Weights of a small multi-label image tagger.
Data: trained on Sentinel-2 satellite tiles (TerraMesh), 42.5 epochs.
Rows from block 10, named by matrix and row number. Each number is 128 + 24 x the weight over its row's rms, rounded and kept within 0 to 255. All counts start at 0. Numbers have three digits each. After the name is the row's rms in percent of the matrix's.
# c3: 3x3 conv (model.blocks.10.c3.weight, 320x320x3x3), inputs 243-251, a 3x3 kernel for each
c3.158 109:128166123141159140136128130116128128126112118147128128128137110153128156106170118140093223130124128119142184128153128138132104188128128113128128076157163178113118128105181128128129083128128116101075128128104129108167128128102084128128138119083
c3.159 101:128131128124160128128112164128128128115169087128113130099082088175182091130128128103172128098116128147128100128128154150133147128128128112128166142108128128128090086090110128122091100128159156168128049107119096116143128090128064083128160122050
c3.160 092:093161128174128166113128140128162128144136132106147091133126128088169117109084126127128128182128128125154128154164127165110128128132128128128106128176120104157165128142174137142126140128119128128128177128066128128151110128087147128128104114165
c3.161 104:128123112134124088104085099187108130092158128128139116147136117128128106107129107108128136128124128118120140128161135128128125135128156128128151084128074128165160128128131098128114117177088128167099161098179103077108123145172079130087136128101
c3.162 098:160093128146128136128128130196095140128128128129128110155128130075128114140117145176081103134153128134127101128113128099128149128119128119135128128114153150128128143187180138113118090062186158107128127128120128128124085139168141145096128100111
c3.163 102:128128128128154094100170128127106140175128098128128128155128075148133128123125169114157113145112086135101185104136110107112128091141121192076118129116124097128128113195128128075128152087157108128142069128076128226104171119136067128134138125141
c3.164 095:128128128124128128128126149106070123128128152117113110128123127124128122143128128133123128128168128091162072128128128117125128143128128159128128168149116078130170121168131142108091118157112139125128069115190122131108128128086128134109108181128
c3.165 105:133123128101135128106134159120128103128128095150117098127128128128153195090097136119189103155059104114128128128117125122130128136123137128049120128142136091145128129136122128128087123120115122112154128132121140128145128128101097128128132128170
c3.166 099:097126098119122128111141130119089111165134128128134101133128133182181125134128118144128114116105152145157085114128105138128138182131129135129103148128155091128103096159149171128120128128165168112151115146128126129114134120144120128098123146095
c3.167 095:128101128128085152125128128163128062125133104165160128109128128152099128128104094118125105128106133128105144128103125083118128128138129128176131137095149137106146128136174131170128128109132128128128116109133122123152108120128185162097130128128
c3.168 094:128154102144128149128099091080130113106141128128128139128129170128167114128128120105128106107089109112128128151128140080128128162120127168176106108128153146128071128047128138115082128117111122131134158113107128128128128128132128148176180133111
c3.169 102:126179128170091133196116128125125179128171161139058094095128108131128129118136158109128142130153141191117124128168173128125105128128128153117128128124127183128105121128144128140137172128168132209143144119128102128170128121128126128128135128104
c3.170 106:131115118128071128083119119128131128128111098131087115133174100129101171116111117122098138148148128107120150091128128124111169128128145131134099154185159115126158120135128128128128158104128136090068128190093128128128112100128155128139083211100
c3.171 096:117071127106128064159128116155088128171116128177152128104128105180125128165128128128114109128128128125111128127163136068128183162128128131128128106167132128128178131141128120119098112128157128118128128129128128128128109099107211128128163143128
c3.172 098:096106124136097122097167135128143128124128128127155101128150130113129128128125128141155128122133128128065085128186128118128153127128127128106128116130121150173128125128178128118154114128094128093148128145128109202128146101128066145125109128125
c3.173 107:105128128122128124118122095155128128157118137128128192131197137128131170128113106128095162085114119141115199159121128130112078163106115128128127128128192114128142123120145100128102158098128089110061128090167128119128104166128118128116151128165
c3.174 098:128150082147103136131128128128157188128131086128069148109133147099091128128105129145180128168151122099083134150110128130128128126128108136101118157128150111144165146128163182128128130108092122127113128140113111118106128186128159095128128188094
c3.175 098:153128134133126108128098128151128182082210128108086125073128084128148113128140128128105125128158128128128126117128100099113143142128129128112130117142110127128128128123128099142128176128100168128089128110091090093129118108128128136137131126128
c3.176 097:128128128106129120128128127152121128126123128146128135125158128128146128117120128128143128146128105144128091128128128077149128128150099130128169128141132090128122197101128130133121128128086128127127102136084094074103128142159133113128137115171
c3.177 093:130128102112108099067117102125128189107137128128149128102103128128128102128128123128095128131127102128103155111128127128105072118128097143109158128127164128128128113107071187128128175116109102153177121149084128110138128128195128125210128120128
c3.178 101:188143128160128188128140097128118120101098104111157159075142164128117130102213098128126149107156065128121138135154137131087091107085112147091128112162136184102128099079134136106126128102068128135173136128128128139125136128186129077128112107110
c3.179 099:097128143131112132128100154134128094129127092146090128128138095133128092131128128155128180128077090128123098121090107128131159105095107146138128089161202150128150134118113128128117152128136128128128059096127098128090128145154121128091075116054
c3.180 105:108128128149133069162179164165128149152146145128131113105184172128178116142146128133108099147164128128083094132097091128128128103128080093172129140128128128142139129086130128142203148149128128126128115133128128180125128148128158125138128128163
c3.181 104:128144120128146128128119174128072109128148145128158128121111108135123151098166061128095128102128136115124176138128147132144151128130118134139138111139137147128175103123128113112128128162138126128116104103128155124121128173197134128108143120117
c3.182 092:128167128128171128100128128128128128148132147104128068126128125153128122156128120126186087116163168141128150094128128087137128128128132111210144128103128124128084128103194152150128093113154121112089167128135146102104067180146145114128128128214
c3.183 096:128149108115128128128114142128128126128094133128088128128144128156115128114124126142128137128126146128128128091124181146128146174177120132098146128128121095128128123176128131128109133128131123163128124174141139117128128093135161118128138168122
c3.184 104:138091128128140127117107154126128134204172177128153128104196148135128097124099149084136157143129128128090128100174128099134147125152147102128092168128102105155134128124128143128112081152082094179125128125141127099138170128154128128131128126128
c3.185 096:150130090118110128128128128128145089128162120133128128128128130128151113128179128128128132159128128128128158128101128145142186119164128148128120120128107122098147140128117128136123153097128128128152128139096189122107128166100108128115093139144
c3.186 104:128143058157109120128112128087124136118128112133133128089145104128165128103116128128153128101154128165133128199139133128128134149125128107171122128151128102128135128093128128098128105132109085087135108105128129128102128084159090130128144128127
c3.187 091:120128128101128173145117143141133101118128140151088165071128080117128108128134130128128084128128058154142166128080079128128119124128128128128128076129160128144133185101119107194128175143128121128101105083100094058128064105118116104092075087108
c3.188 100:128180173128128121098101117068138130150120080109150096164134128108093109128111149089169147165116070102109170128066131163132128117120128128128108161128150113128142154128166052128086128169072144145139181126119119148091130128146128124135128150133
c3.189 096:142095128082091136128111151103132170134120128128117170128128135151125186097104128128126128112128145122125139098113128142114128115125096128128107128128128124137090107128092140128128159151127146128167114128084093128117141118119128152113128145146
c3.190 096:128128128126131131105121121184125127128161065088084119125110101128128124128128147128131126104071128120128079175107123106134116149085087116084107167145105128160128124098138141128130134128105128128064185159106131119119137114128128110055115092089
c3.191 100:128128165128128144128089085128139156112147113170130067105128177151148142128132122128117096094128122141140117109142106128123149176149115124140136128115128147128128128157118064137117131132108116128101128173128156162146128158120128100128085117071
c3.192 105:128124173103128128123128128131133113100128167114107100135078100114127120141128128128126115121097108106192097139118128134129128095147128159162121111080128137128168150174128077148116117128079115102167088147076197139142128102128077139139132198129
c3.193 103:128134128150128131136125084148120133119128135148128128132098139143129142133140150125128128128182144105138128165128153144128125183112128091168128128127111128138128128127134128116128128065143137128139128128145157128115109150128091094148182126143
c3.194 101:128110143159108128129128166128156137121124128128114128116128128127142119132117112125128128134082128176157128090128156128104128159128128128122128106128118076081147099069117128094099128128139135090101128090074077132152128118128130143142176146142
c3.195 098:167148104128128128069128102156125169128128148128140128121070184128128143126128092123128156087128124128167143139196132128128128128134128110105112128141137128135128147155156128136148128099130155155128120128134082128128128104128128110128128131147
c3.196 101:118125197117128128157146162180122128124102164128128131129128082080096202133166128087128128136128181128108107157135128128128145128153067128128128145122128110116134128132173128141088125160119076149132128152128106093137104128115124089132128133128
c3.197 103:136140128128126115091102128128137198153119119144091128121136128078099128177115130190128069116118120092128128131113142149158140143140079128106092128149109128125173128128155128128128114116087182112161133128149134158128128128105139147146128146128
c3.198 104:128111117128128129128116135128171165123093066099074105084128085128103123136105125126127128126127106123088107128199128128119111086098128104148118171182178128128128188128119128117090125132156109128176128110132092128089128085128128128147140138121
c3.199 098:188128128128138161139128099142106112144114128119124100106128127128138136128128128128111122172139122093142092114156153128128178147128156104098128141112119139131138128128177134128147115196101089128138129128125152109197111120127077112158128117128
c3.200 101:129141128078128091170128128128125129143128128128117153133128118117128128117128140102114110128096159177128016155153128120123119125114111128116095099128132128173128127108159115128125114145128161128128096116142105113139128128100128099128143147149
c3.201 104:128078118103128123086128146214182154162111140115125084105162128122097119153140165191128128147105075169081144144136160128170156096134141143128128099059128149143114130132133104128099135128128128128108132068128153113128152119117114128158106128138
c3.202 101:099095118165127142105160191096107128114089128087117126163116108140155169127128151128160087128152148111127155135073128128142128123128128186143128185112128142116107145128128188128128128171108110088096130122128125147123120123115165140128128128125
c3.203 103:139070083088112144153106126134128123091128151128128128157128128154128156128114148104110178098121124128069164148115134128107175128180128082156138116147125128134164163127126128128107128085133128152115128128162096134128103130128084126106136162137
c3.204 102:133129160128099128085063128128128095128137208094127128098112121133165153128097142128128107121128132128141128148117139138088160128110140128128137089128128121146136128132128134092128128150054128118128097128134128087168079112129128128128138128148
c3.205 107:128129128128157158128092128105148103128129087128099128100128128128156074162152109128130128118140117110130178128139127103136128128128137152152128128128181113117155128102128122143093120107127118101128128137145150128182128104128134128128119094140
c3.206 101:128128128128128073128150137128135128128141167145049110144166117134132128119128103188114128157196080123152128128105128128108170128132128094082140134128128066134128161122090180163092139173126115128121144168122139128128157128144171157126128182128
c3.207 100:128128082130128106091113088128085120196128128154131128151137128128128140117128119102065121108128173163157087166079143128117084112128128128107132128111123128128128122128181128106128128128149121136121128147159141115089128138047154130128136128154
c3.208 098:113151133128128141119148147124126137128158128134081109092200128135164117128150149128104107099103146116144130152135179142093100121162128070128138135151158179162128130128169115151148128075128128146180134120087128128155128141132138124140128132088
c3.209 100:128142128097154110124067125128132171123146128128128128128128139128150169136128127128104133162128124084138123165121129128140128130128110128150129128137168108092128119162092147128145163139128126099128113114128128148128158134128167124111114128197
c3.210 102:115121119128128133142121094104164170128129110104156128128128128128128103107104128150148126147128146118063116147158128130139128107188083113133165128083128128076096151128128137172188086128115158055128128128109128122105168108120128148130123178151
c3.211 104:128128126119102128070104151111122176128128160147124135129128144159085138120098081128128102224142199132128073145154170112128107119133134128128142112099081120149140138128114128147128128117137121128090132128128122128125128184149128105128107115151
c3.212 095:143126128101133109117091128128128119181131143152125127128136128128106125071112128063123119169128139128128092131128105113151150102119102128129090128128128139127128081116128124128105128128128142169128090137128089128125105160084128135128144126128
c3.213 102:091115128130128107128119128161178166112128128074128126116117128128126095165061138126128128080129131099129103112157128123129128173135139128107128128128128164191176128128119171092128116134126130128128093108128119136103136104150128128101157128142
c3.214 102:137118128128128196109128156128160149156128063111123128127115122200128100203128117074117096145147076125137165141119139141128128137128127128128130138118135132124081128166127129128144134136128097128085133128128176128217128096130128101116133128104
c3.215 105:157133128092121128128128117133128135095097203112061156109140129128141165096080149065124132128107165145128092138128128110128145117122142128109112128105128100128128177128118133117093099098121128128128139124107128153145124163128111083111204143128
c3.216 099:095100127121098103128145128159086149128093128128128156120170128124128124128128090077128128168115123126146128130113128137109142134148128160139128158153135171092128146128108128128112088128128102145160171128128102094128128065086152154097135145117
c3.217 095:124128128144122128105141115128113108142128121071142106128138092170159125121128128145141128128128105128129099108128128128117110128128108128138158128128128188128110201122119128128099141114128151128181128128156081164128123128127145150108114151135
c3.218 102:121125159082117139140094073156128156120152134119118128135128128123128151125135128125083128148097141154128124122164139083103132128150140128119128143136128156128128128120122128108128100148159134128128136127128128161154177128104128182110130128192
c3.219 104:128141163084101103129082158128128140146139141128133128128167140023146103128130128128072093156129163153155128098151128097117109126136128148089119152130128128128157128128106162128200128183101152115169128128137151124131128105175099153104123128173
c3.220 098:127114136070128064111128107116158133128136170128116128117128128127134142103128128128128180189156119149114121141108083103114153128128109128150107128128134141173074097070110185116109098140128128143148153188157141128128128124079103108196116134128
c3.221 099:128128136128128115135128128109128067140146111140100131128128109128108143128121119076143128128107128101128181200128124158160128081098137128128128179128152139113136166128128128128141128128128116129140066114097128128141187128128106079139134128120
c3.222 095:130156128160090126130117128100094136128140128128121130178160105128147088096183128139101120116120183144149151128075080128123136173045161165153128128158075166105128128143115129128128136137137117132128078128132187128128088163137128118092153128045
c3.223 105:172128112128128117092076128116151126112121144128128101100043136152135137139122128080109128155156127144096128128128128119136128076128101128128116076128132155130105128171149068139141141098128140128134114128085163122169111128109097129173108187128
c3.224 101:131127146148128194128094128128119090123120128129172159134188134080171103128114128141128140128128128128151136095128145083125155085150122128128128145075122128128128119128158117131128128128089128128146139133130151128072122128128149128147128117145
c3.225 095:128160150128139116100080125107159099134142068193128099129100128128128128128128128158128128124128111109102123128117156128128196128152124100152179102133108177128128128128126142110128117136107194148092092165128128131119099127128138116151195128128
c3.226 097:122102128119112168115154163137110076128098100128075120081107148141092173127084108128143086128143111131132107173155117088128104098128125120128149121128117117128161081128168130118179102155141108102122113128128128128076098128076132121118128134087
c3.227 100:128128117128117128140150089128120128128108128171081156131194125083149087118112128071116114200091128202098148128215128138113130128087123128173074156134153130128096089109105128128129128128113134105149109159125145123128130128126161128138149115128
c3.228 099:128128102159161161119105162102138136115117061106132068199143142114108128170124108128160159131132165119103121143128130067111057101112138079128112146152172162109165103088125128105128139188106134127139109145118128133128099127128128146128132105128
c3.229 095:132128150097107130131128078116128127139099128116123128158128128091128124072115119128128155043178128111128123084128128168126146094134128101129128134184153128130128150145182144128128133138099128122111084108105118161128114128093138115093119128128
c3.230 100:081128128128147096113128102123149122129128111128128100200155153174179128128119105110182128156128128095128128179153126094128163141159114115128140088134056150124107140110176166091138107116068126128180197128120100164093064128129118146128128128141
c3.231 102:128157128128093105126117128143128084104156128088128163128143128128147124128113127104187152128170128128133077107128128116091128118128128128103150128075128100121129131128142168128114112128082091139107128133147138104167128122111147142128128094158
c3.232 096:116146095128115203119159128158143137128128128147128138115193159139166128145167133057086128120128128154113113128145128130112056074128112153075160125113154128128128128128131153128075153120137128128081128114111113129124128110120181129126175146128
c3.233 098:173128157128122131105128128097115129142131172128128136113128133128122128128128128146150128128183128114128116128079128132109151128158097112125128128112128126128114159128154099158115115128128128063083125156126128128113128126128128102140146128105
c3.234 100:128119090128128128129139128144128160132121206128113194152128172096161128131128118128110148120132158148119128113142152127128109123073108085128128043145145128147137131135128174128139196128097130124116169128132138128128128128143141121137165116106
c3.235 098:109128128153123128140109150128125129138128166128121051145128128111128152128128128128161154084128086128121128117094142137149128137153085128121128191152133110107102151145172128128158128112118098128054144109088128128075119128064182139128128154128
c3.236 101:129180128120090128149128115163162129144128184119128159128109126099112151128128162136128103128111098128079123128128146157128107128154132128133161128114128128128153113130116175093151129128098097140128128128087118128128101109152128095128113094135
c3.237 105:104143133124120133128099134101128128122142128128119113090119128128155129128129128137128099105110128179156139123138143139128126144106126128109182128128153128076130128152128129128156128125128100128134088105177128115165159128128134128161124128109
c3.238 110:128128101139128125142084180128128130097128164103149094140128058126073128128123079128085151136102138158130106128175128130077109161113086124163166149088128128061119132111100128157128188087178127091128102117128128133166090128176123145109128136111
c3.239 098:084142102128105128115117113117150128128139175129092060099128155135128119113098128111141120097128204143135128104109128132101119145128133128132116128128128159214128097120094103152089141128128114151116122128117128128085173162133134169128102098135
c3.240 107:128176128164128130128124105177080128128117107128119154128137166172128150128162093165110117090116128185128136146128176097128128056142151119128098203128084146128128128128118128172103110125128128190127213083116128103086089128128128123166172128078
c3.241 099:125167154128119151094087138128103183079128122133133128130128128128148174071128148143128062128128155087146193128128160128128128112153144128095128128094120128132128110091099110147128128111150179128128128161153158105122109147085128156086116128128
c3.242 098:153116118148151128128128128149159076131128128115131128089128099078098164128128150128097128128125093142145190128161125128096128133128128128096107168128128116147137117158128149130150128128144134117164128147140173124152147197107122134128128112089
c3.243 102:179062148179043165128164144128085105133128128151138132104137128128128160113149128111128142128128160110128068099109124097128147128135091164128148100128166152128102136128101079163152128143128162165106152121147128128128128108111141127128128128128
c3.244 106:105128128128128157164109155141101106128048153129128098101154128126128144128128164126128128079115128128099137120128128128128147087128091133149132093139128162073186118128119127090150148184100147127116148130098154154153128112169127123128099122070
c3.245 100:148113085128154106130128114130128164160125073128155125128161128128073215128128172128146135127113067145098106163149134129157132096101128150142128128157128120116101158128128158128128181128140128128128128180190128193147128194128123164169128076077
c3.246 099:125126100136178128106128128135106128085134109152105128151078076128099117135085086100128149179089128154093111111133085128128166133105128128135128128102186084150128113134167111174112146158128128179104128084136128128142118128102075167128160113157
c3.247 094:086077152127156152143112161141128135104118127119163103128126128128128148128128165128184073054107128121196128128152116154041165101156169162128128086143146128182067128222136096149128128145187079173131128137109176094102133128124118134127163166128
c3.248 105:124112128130122128119112166110090133099128117113132124114142135156162123128128128134195119128128151127128137163160153080144128105101128180128126128097163104146128143128147181113179088150101148136135085126128116090088136128128128066109128183123
c3.249 102:128128145127111128129091092128121128174145133125128133141128098127128125132135118128073101196108117159133096159141128100165181137123127128125153194128104090128155137135128171082128128089128128128128119152160171080128138102114088134169147069113
c3.250 103:081128128115128174124170128124098131125123128128111138128128162128145073112128128150141137155108128149128170128121161152128128141132135128128128098105177089128101128128175081073130101128151152128144126090177152112128128122128112096118089171097
c3.251 100:128128135128128144171128126127128128082103128125128105113171137122134107128163163057129120120128128199121106157128134174140128149203128155108128111127085175137128148083131128140144139128076128128128060098128098128144128096128138056112128128151
c3.252 104:128128108074130085157161089110102128136145128128128128139113146114121125126128128148128128128116128128083111218195139128147136118160094134128148135159112110120152146167096110116163128086129128125159139128128180131128176130090159130117133128132
c3.253 099:128128067128115144149138112110117128128176137082105128128115134128088108160128128128139116128128134128140111103122128128160131120128123119134063098147110132088155127114161105128106168176167128154151128139128094177154083114206128085128113117109
c3.254 100:159128128128103140128149178128111121146128128143128108109175128130139113124129100109104118204136116117128128128128128115111152050109117128128128101101131073155095077131108115128168087109140109142128099159100105127147134109159094140134116145112
c3.255 106:069128087128111128128075118119062128080175092149132144168099128112084161118092116128109128132132105160183128093127093113128134128124128128154128132060128128128128164136161123128130172128113093149099114128087151142136087115128179102160134128146
c3.256 100:177113145128120124131081157125128159164137087120125128143102128124131130107128128109153097132128128115120136151094078128128159128128131128128136080164111128157150128110103128133125128097128128128128111056128128072128088170210146128151178175128
c3.257 106:142106100095137128059147168107128128128149128111140162087190139046141102110109128128124128127089128116128133162110128128181101128163138086128120128114132149132136131165148110128159128128128129195128097186129128128073124128121167128115128110134
c3.258 096:128143128131136136128164150128168134128138128147146135194128164128128119128157128128133164128115128128128117090128138128098104123128149089128128132106153153118118126128102145101128158172106128153128113137128128128150138165117128128128123167097
c3.259 095:147125143128143105123104141128137122095128149151165117128083113149176070091074123108141166126155125088191139164185151128128093106061132155099110143128139128141092129142150050128081128111128161108128130159122100085134127123091166128164143165081
c3.260 096:128125111116146114128128106145166111164113128128126128128110120123093128122129128135161128128128101128156086143157102128107150098090128139162120128138133129122110145128128097128150132206128123128131088128136191095109032138089128128087128151125
c3.261 095:128128127111153128116097067128123127136133118092128128069089114126128128130128128105090178096130099129142128097146134128104148145128128151146128138163132169136128135124120184115183125167128128128128154128128140145128128118140128128081128074152
c3.262 090:128137137128128110116104128156128079128128121128128128127127117168102127128151151122166128128128097237128128126167128146194151175141092128128178112130128060118159137100099128077116111096130128128128119131099133137148128131119124075128112121128
c3.263 103:123111128128089116128154107128137132128134131143135128117108126110143114128128090163095171094128128128124154101126158095095128128078087156152128128172128183107106102131124123128077115080128173099128150128128128133184128088104128136131136140126
c3.264 100:092113102086137125116102130107105128093128095136099158117128128128095175129128105111168056128112123140140128092109090095109146103083118105149128128128136128056126098165128128072128143179220128130128141105158094128100109128168106128122169115135
c3.265 102:132076159136134128094128084151128128110187128142093128110120128135157122128128128112114142152127125128093168128149156128135128105128128156168143173080130154128134128115123128128128128128160164110128131142156180150163128102128119094116117128155
c3.266 104:105090098071128142128152135128179128198058128133154128098101157128174114161128092128128158128095118167184143186141171154137128128092123058112107128112128095128125128128149139132171069128128106104155131160151141172128136128149135128128136067105
c3.267 100:031149128099133128113136078128095124136128138111112128157178061128128139128128066128121179132154124075128088128148145128155128131159147140131128097128139099109128128139170128128119131128128145128095128126128128130178121177109140143129148152128
c3.268 107:128128128104149112128128138128136129128153128147150124142128134175139139113128059103146113128128134068128133133110130055128141108128107147153128128127128128107139128083158133128187156128117094135134182128108120129147102138114149165082128172192
c3.269 101:128150065110112128128128150079128077128097128128128158105102128081146128112167129106128143128128128121183120091176177135128158144119128181158107128143128113128114128128141130122166128128136095128117110118128132179169126084106123145128134137128
c3.270 101:128068149128137128110128119128121146128146086128128106104175148047128128128111134143148103128128154088128203119087066077101104096167148128128128123120128121117113128124143130132151128048152128166167132109100128100127128128154173176146143128132
c3.271 099:164119128128162120128112089118066128115130125122118128163139128121174154159145111121133094081119117141160158128128123158128128128069128115132165106128169128128149131151128128129122128109112136163128128065114108160128128128164128154128086128121
c3.272 095:146134128203128128116138121106159132116135134128126096107102128128128172076152088128128142129122128116128135128128128096099157169123128171128118168113147167154128150084128128118128143112125128159136135128146134127128107128135128114137128128105
c3.273 095:141115146153102121121128147128128072128125128150106149128128116128128128141112137148090128116128144128128126128161120126147115128132122134128170128124128128173105130128110126078144128119078110137130169074134162109128123107148124199177147111187
c3.274 090:151128143183110100116081134128159155128146059128081128140160128129128135128114144128136114146116092107133128186128128106128185128106128128137122155103128128128128120128116128104104149131128200128136102128113128056185127128090088084072103128130
c3.275 099:128144110160091128159126165103105128126128115117143154176111096128128128102066133128128115169128137128130135144103128128128120128143129128140129152105128142164154128128128107101128128129128128129165104128128173161128175118090126141087093190163
c3.276 100:128090128109127128123152128103120109128128117112109128098128100128128128110190148090078150069122128155128128166196117088132086124116140142128144192148098121169112120141056128128154128094156128085151131100143128107133067128150051128117110168087
c3.277 097:128128128100091160128109128128146128174093137128128121189128167128134099132117122128128128131127120161122095077128139128153163077145128089128126153173101152128066172134108119128116131146128089128128133128152119117128141179105128128134144147138
c3.278 098:093114080122170103115098160128104172131128142150142128128103097076128129075104113128122132111130128128128128128104102123103128092128113139128126142128122154105176128088142119115130128075082115128131059095105158123123128150122144128122141128108
c3.279 110:128103145128128128127119110111128189112075184128169128128202084128142118101106124111143135142151139143167128169163077095134128134141139100128128128132128128124080128054078128128150140173128133087128076157198128144164107160128124105122143085151
c3.280 098:120093128156128109186140133114169128128128128093128113074143129149169147127128131128105131121104128128146172164128128190128151127085128162128128167128172168128103128140121128127124126116119101128067128127121128128162115174128113120124128116154
c3.281 099:105103128091168122074128128128140125121121091198148128154128064098086067128129128129147200128128096128134133145128150141149110125144117170128080153125087143128142052101091084139099120158093119128163128142136141127193142082128147119168134136092
c3.282 103:098142118099146202087121128158156128128151134153135116128139128128128114157123142114128110128082096147128129124090059104128117095135128128117128115153185119097185124128147106150128100128128138128122089157112128093189125128165110128047131146128
c3.283 099:185128112128113134152082088093153128098158085099092142138128189128121128145128154114144149162088128128126148134143168156128130116086101128135128128159105171166128132090134070140124117128128139070128128109075128128101146128128114128125134121112
c3.284 099:128125109128135145100128128177126128128090102128134136128148128109128132141128085173128128128128157128085150140095142087147188115122128131149128128138128128152128137103146063173141120139128113152153100128175122133137128128122128164128155089127
c3.285 101:161157128128128128128153145128128128125090129128128076092130079091128072133116128109113128130127196120064071113128140166156128165120156159115128128150114146148128128128120128118135103128092128110128058128128119103128128137181128140128093128166
c3.286 099:105123132139128155128124112128085168149125165131123160098135114115128142157194128128128128128132097143128168121128120081120138128125116113180113128152128070111169089128131169092114128144128099134152074128128144100124128117097128128080105194102
c3.287 109:119128117134117139129155152143131160128128184128112109096162182109100098129175109186100123111159128128114128128128128121128128099128128052091128128124092141128201149128164108128128172174128136081128128128128148128128128128147134115152118131128
c3.288 095:138145128168137124124071136144128128158125128132120121104128128128115122123128128105148111149128115128149068119138124128128065101137157079128124168122120163070110080155098128128128115089128083128128108131135138128061115128069107101128134119143
c3.289 099:128117133128112128128090128157111128131128141128155080128103128106124128128125125135127100128128160128128154127154118058128101088162112133128106141128128077147166136128128093078128125129128128153128143128135126185161128128098119148140122128202
c3.290 107:113128128131128105121167160075105128144173128118167155150094106111126124099134102123128130179138072081103111127125100129175128128128128128128115129125113123112109128079122128128138167128128128115141121156157088140128169128129128128054119149160
c3.291 096:135116126128137166128128118093164128141120109128093128128128128128128137108128128128184172128102128110128198128112128118088081139128117139168128119153142141128140128101128128134153128116128143164127127128128148166139136147138153128160091116080
c3.292 100:135100124095157128168128148128171128154162125093123128104157137077137128128123128153169138128162130128107128119124128103090116128128128157169128128128112128128168163095056125163177128116158104128121148115131089179096146157137142170094149116128
c3.293 101:128145158122128116128148129128099128112120080149198124128128092178121087084132128156113102073154116128118128147115170095128099126154136087128128083128128077128115101135109128165097128128128109145128158159139143115128094159175100115143128115120
c3.294 096:076136108149138128147099145128169156128128093088152139128094063145103139128107129154128128133117121128118128062128128101128120059128119138154113175150152115093128172161161128128128131128054086095206075128128041128098109111187162122136130117128
c3.295 101:128158113128113143171128097154128128130146105114128098074128128120071127116107128128128128156075170099128205163109126135158128101128139139152124128143128128128087111128092163128153128142119128167128151126128125116128128122131134128103128122128
c3.296 093:138128141170128128127105077128128128088133132142073134119128118071126079108137106128116128128141128180141181161096088135128087150128128112128128090136128128128128076078096098141128111128092128128069113111128135123090103136082128128127112128127
c3.297 110:092120069128128091111143140128143135155127151128139128089128075093183155164128127157156128122128117109127128132151117146113146128137148128128113099122130128128128128131169128129147128115128118110137112096121106128128106128128128096104097150110
c3.298 099:084128128128173128157128128154158120170149180118155128128110104168146138110118105128128150131112098128152134107145096141143129128105128113128151167083123171128136128128099175155127145151128135144128162128137082093128179128126145149072144128131
c3.299 098:087095123205110128183134128128128117146128130119146126128128144128128128146117148128119128165070125128128099128183128080146150092147120128128152128160128165117186141137133119095128137128152128082114090128139152092086162114133151153093100163128
c3.300 096:104118141121123171068120115117123128128128180128138119169128193098091095128164112134128118128129079128135118128106131154111128150150128128110121114128097115113113167128177155128128167095128091089138173134114075128128159190179118155117100099148
c3.301 098:127128191110137124126128130094057170128137126143128092136128128112133126144122101128128128143086132095117128144111119128164128129128128190128128114120132087104143186128087128167185128156124078128128128158137175128097086148115111095128106101128
c3.302 105:128128142116125099154128128101140128128128091143128114128142132106079128128145103123161128150128128128120106189128128152128128128134140128138099160129127128118128128149176085128128128128169106128128128128117116128159131156139052128130103153128
c3.303 099:081077058134128128128128128170105124168136128104131122143093128116128146109119139126089128128128133128128092125141113128128132164074114131118128173128122128088107128147128128100126145172140167128128183142128163122148114128145102126128128128112
c3.304 101:128088151105148188128123119160105131132103085128128143145128127128152130128128140128162128128099118128122152112128134093104081128128177118119188173076128116128112160129148128137128156128113128099133124064172128128128146132130128096128120107116
c3.305 102:123128098128129144128128128095085128141162174128127157152089146082128133120128168107149141163139176126150123128123107108141109103070107202125120128128142161128110128128128128125065071127137128107103137174104138089165128175119122128128128158138
c3.306 103:128133139128105118098128157147123125128146104128078179128144113135105140128152094116118128104134118150192067144081187080128102103085104128166090128164132150150120100217117119083182128128128119116143134136128128143079186164128148128128094128128
c3.307 098:116180103115175134162188136107128146106156128124128116105128090128115128128119129134122122124128128107078143148149171128128104128130122128162128176144137140123128128128064154122151127137115109128079106128133156192128112100095143128168128128146
c3.308 094:128116140128128128067083128128139128128128128104128156128129100154120112145141128128110146152098101128170156107104109103127085128128148128148152128143128074108075128108123128141102128107177107123192159125128130177112148128119128154128172120093
c3.309 099:112106095128128128128128142095125127128130114133185128128122129081115106128103129143086128120128065147128128128171174189158144134161167088168128100103128122128161210112170128143179102130113102165086052129128130116112116130135128145128137157128
c3.310 103:128158144108143128086128133118131133083128154128128128128142113075104128128128134128128128102167128155146193152164111102150121128124113128111128153128128166128132143133148128084128128155128128128128128093117164171128139128126128110061126180150
c3.311 098:128118100127128113121095074128151138130188145143128155136107141146153128094128094128128109128171068178163146106102136135103107155105106109143120138128128109111150109138168159128176155126055128138108105143128142115128152100103067126095163063097
c3.312 104:131131128177128128128199152160118121134112087124146124088082128128096121128123136128128125157141128113160128141099128102109113128065176138130128161145109128110098128126140148131145098128108128106104091128124122100128136165152154128128090117133
c3.313 099:094105143131128128128099116140128128128119140128108112155122111122176085146128128135207128128160128121102128128128135081144128128141087128157103119157130126119129088128125128142145185128128133173112130128128128129078128144128179152128128109079
c3.314 103:097132128080121128118133128139128102106121125151180106128128043087109190128128121128074167151129138116134131128188128128135159118085128133135049191128117114128128121142128117154128112128086128085128121128120128097130149124128135107128128128139
c3.315 102:128128095128157082128111122102121128098124115128137119120134088150128128128140180128128148151128121128128123197145128128134128120106121128128100133122158114127128094102132136094084128128120118160128120128137128089130127080128141128153128104110
c3.316 101:157128128140139171092161158101116144160127126128128130106128094075128094136153130130124148141112151110124165102128102103128114153171138060140152128128128139124128128184128128128080129128128128120154128097171145091103071136081117155104092128118
c3.317 099:113164108128128134110089116128126100160159128143164137157128154132103128134123132137159125067087128128176110128150128128128128180133128099092134142136156128128149174132128162128133105139083159128116124114114128068095128112120104128152135078115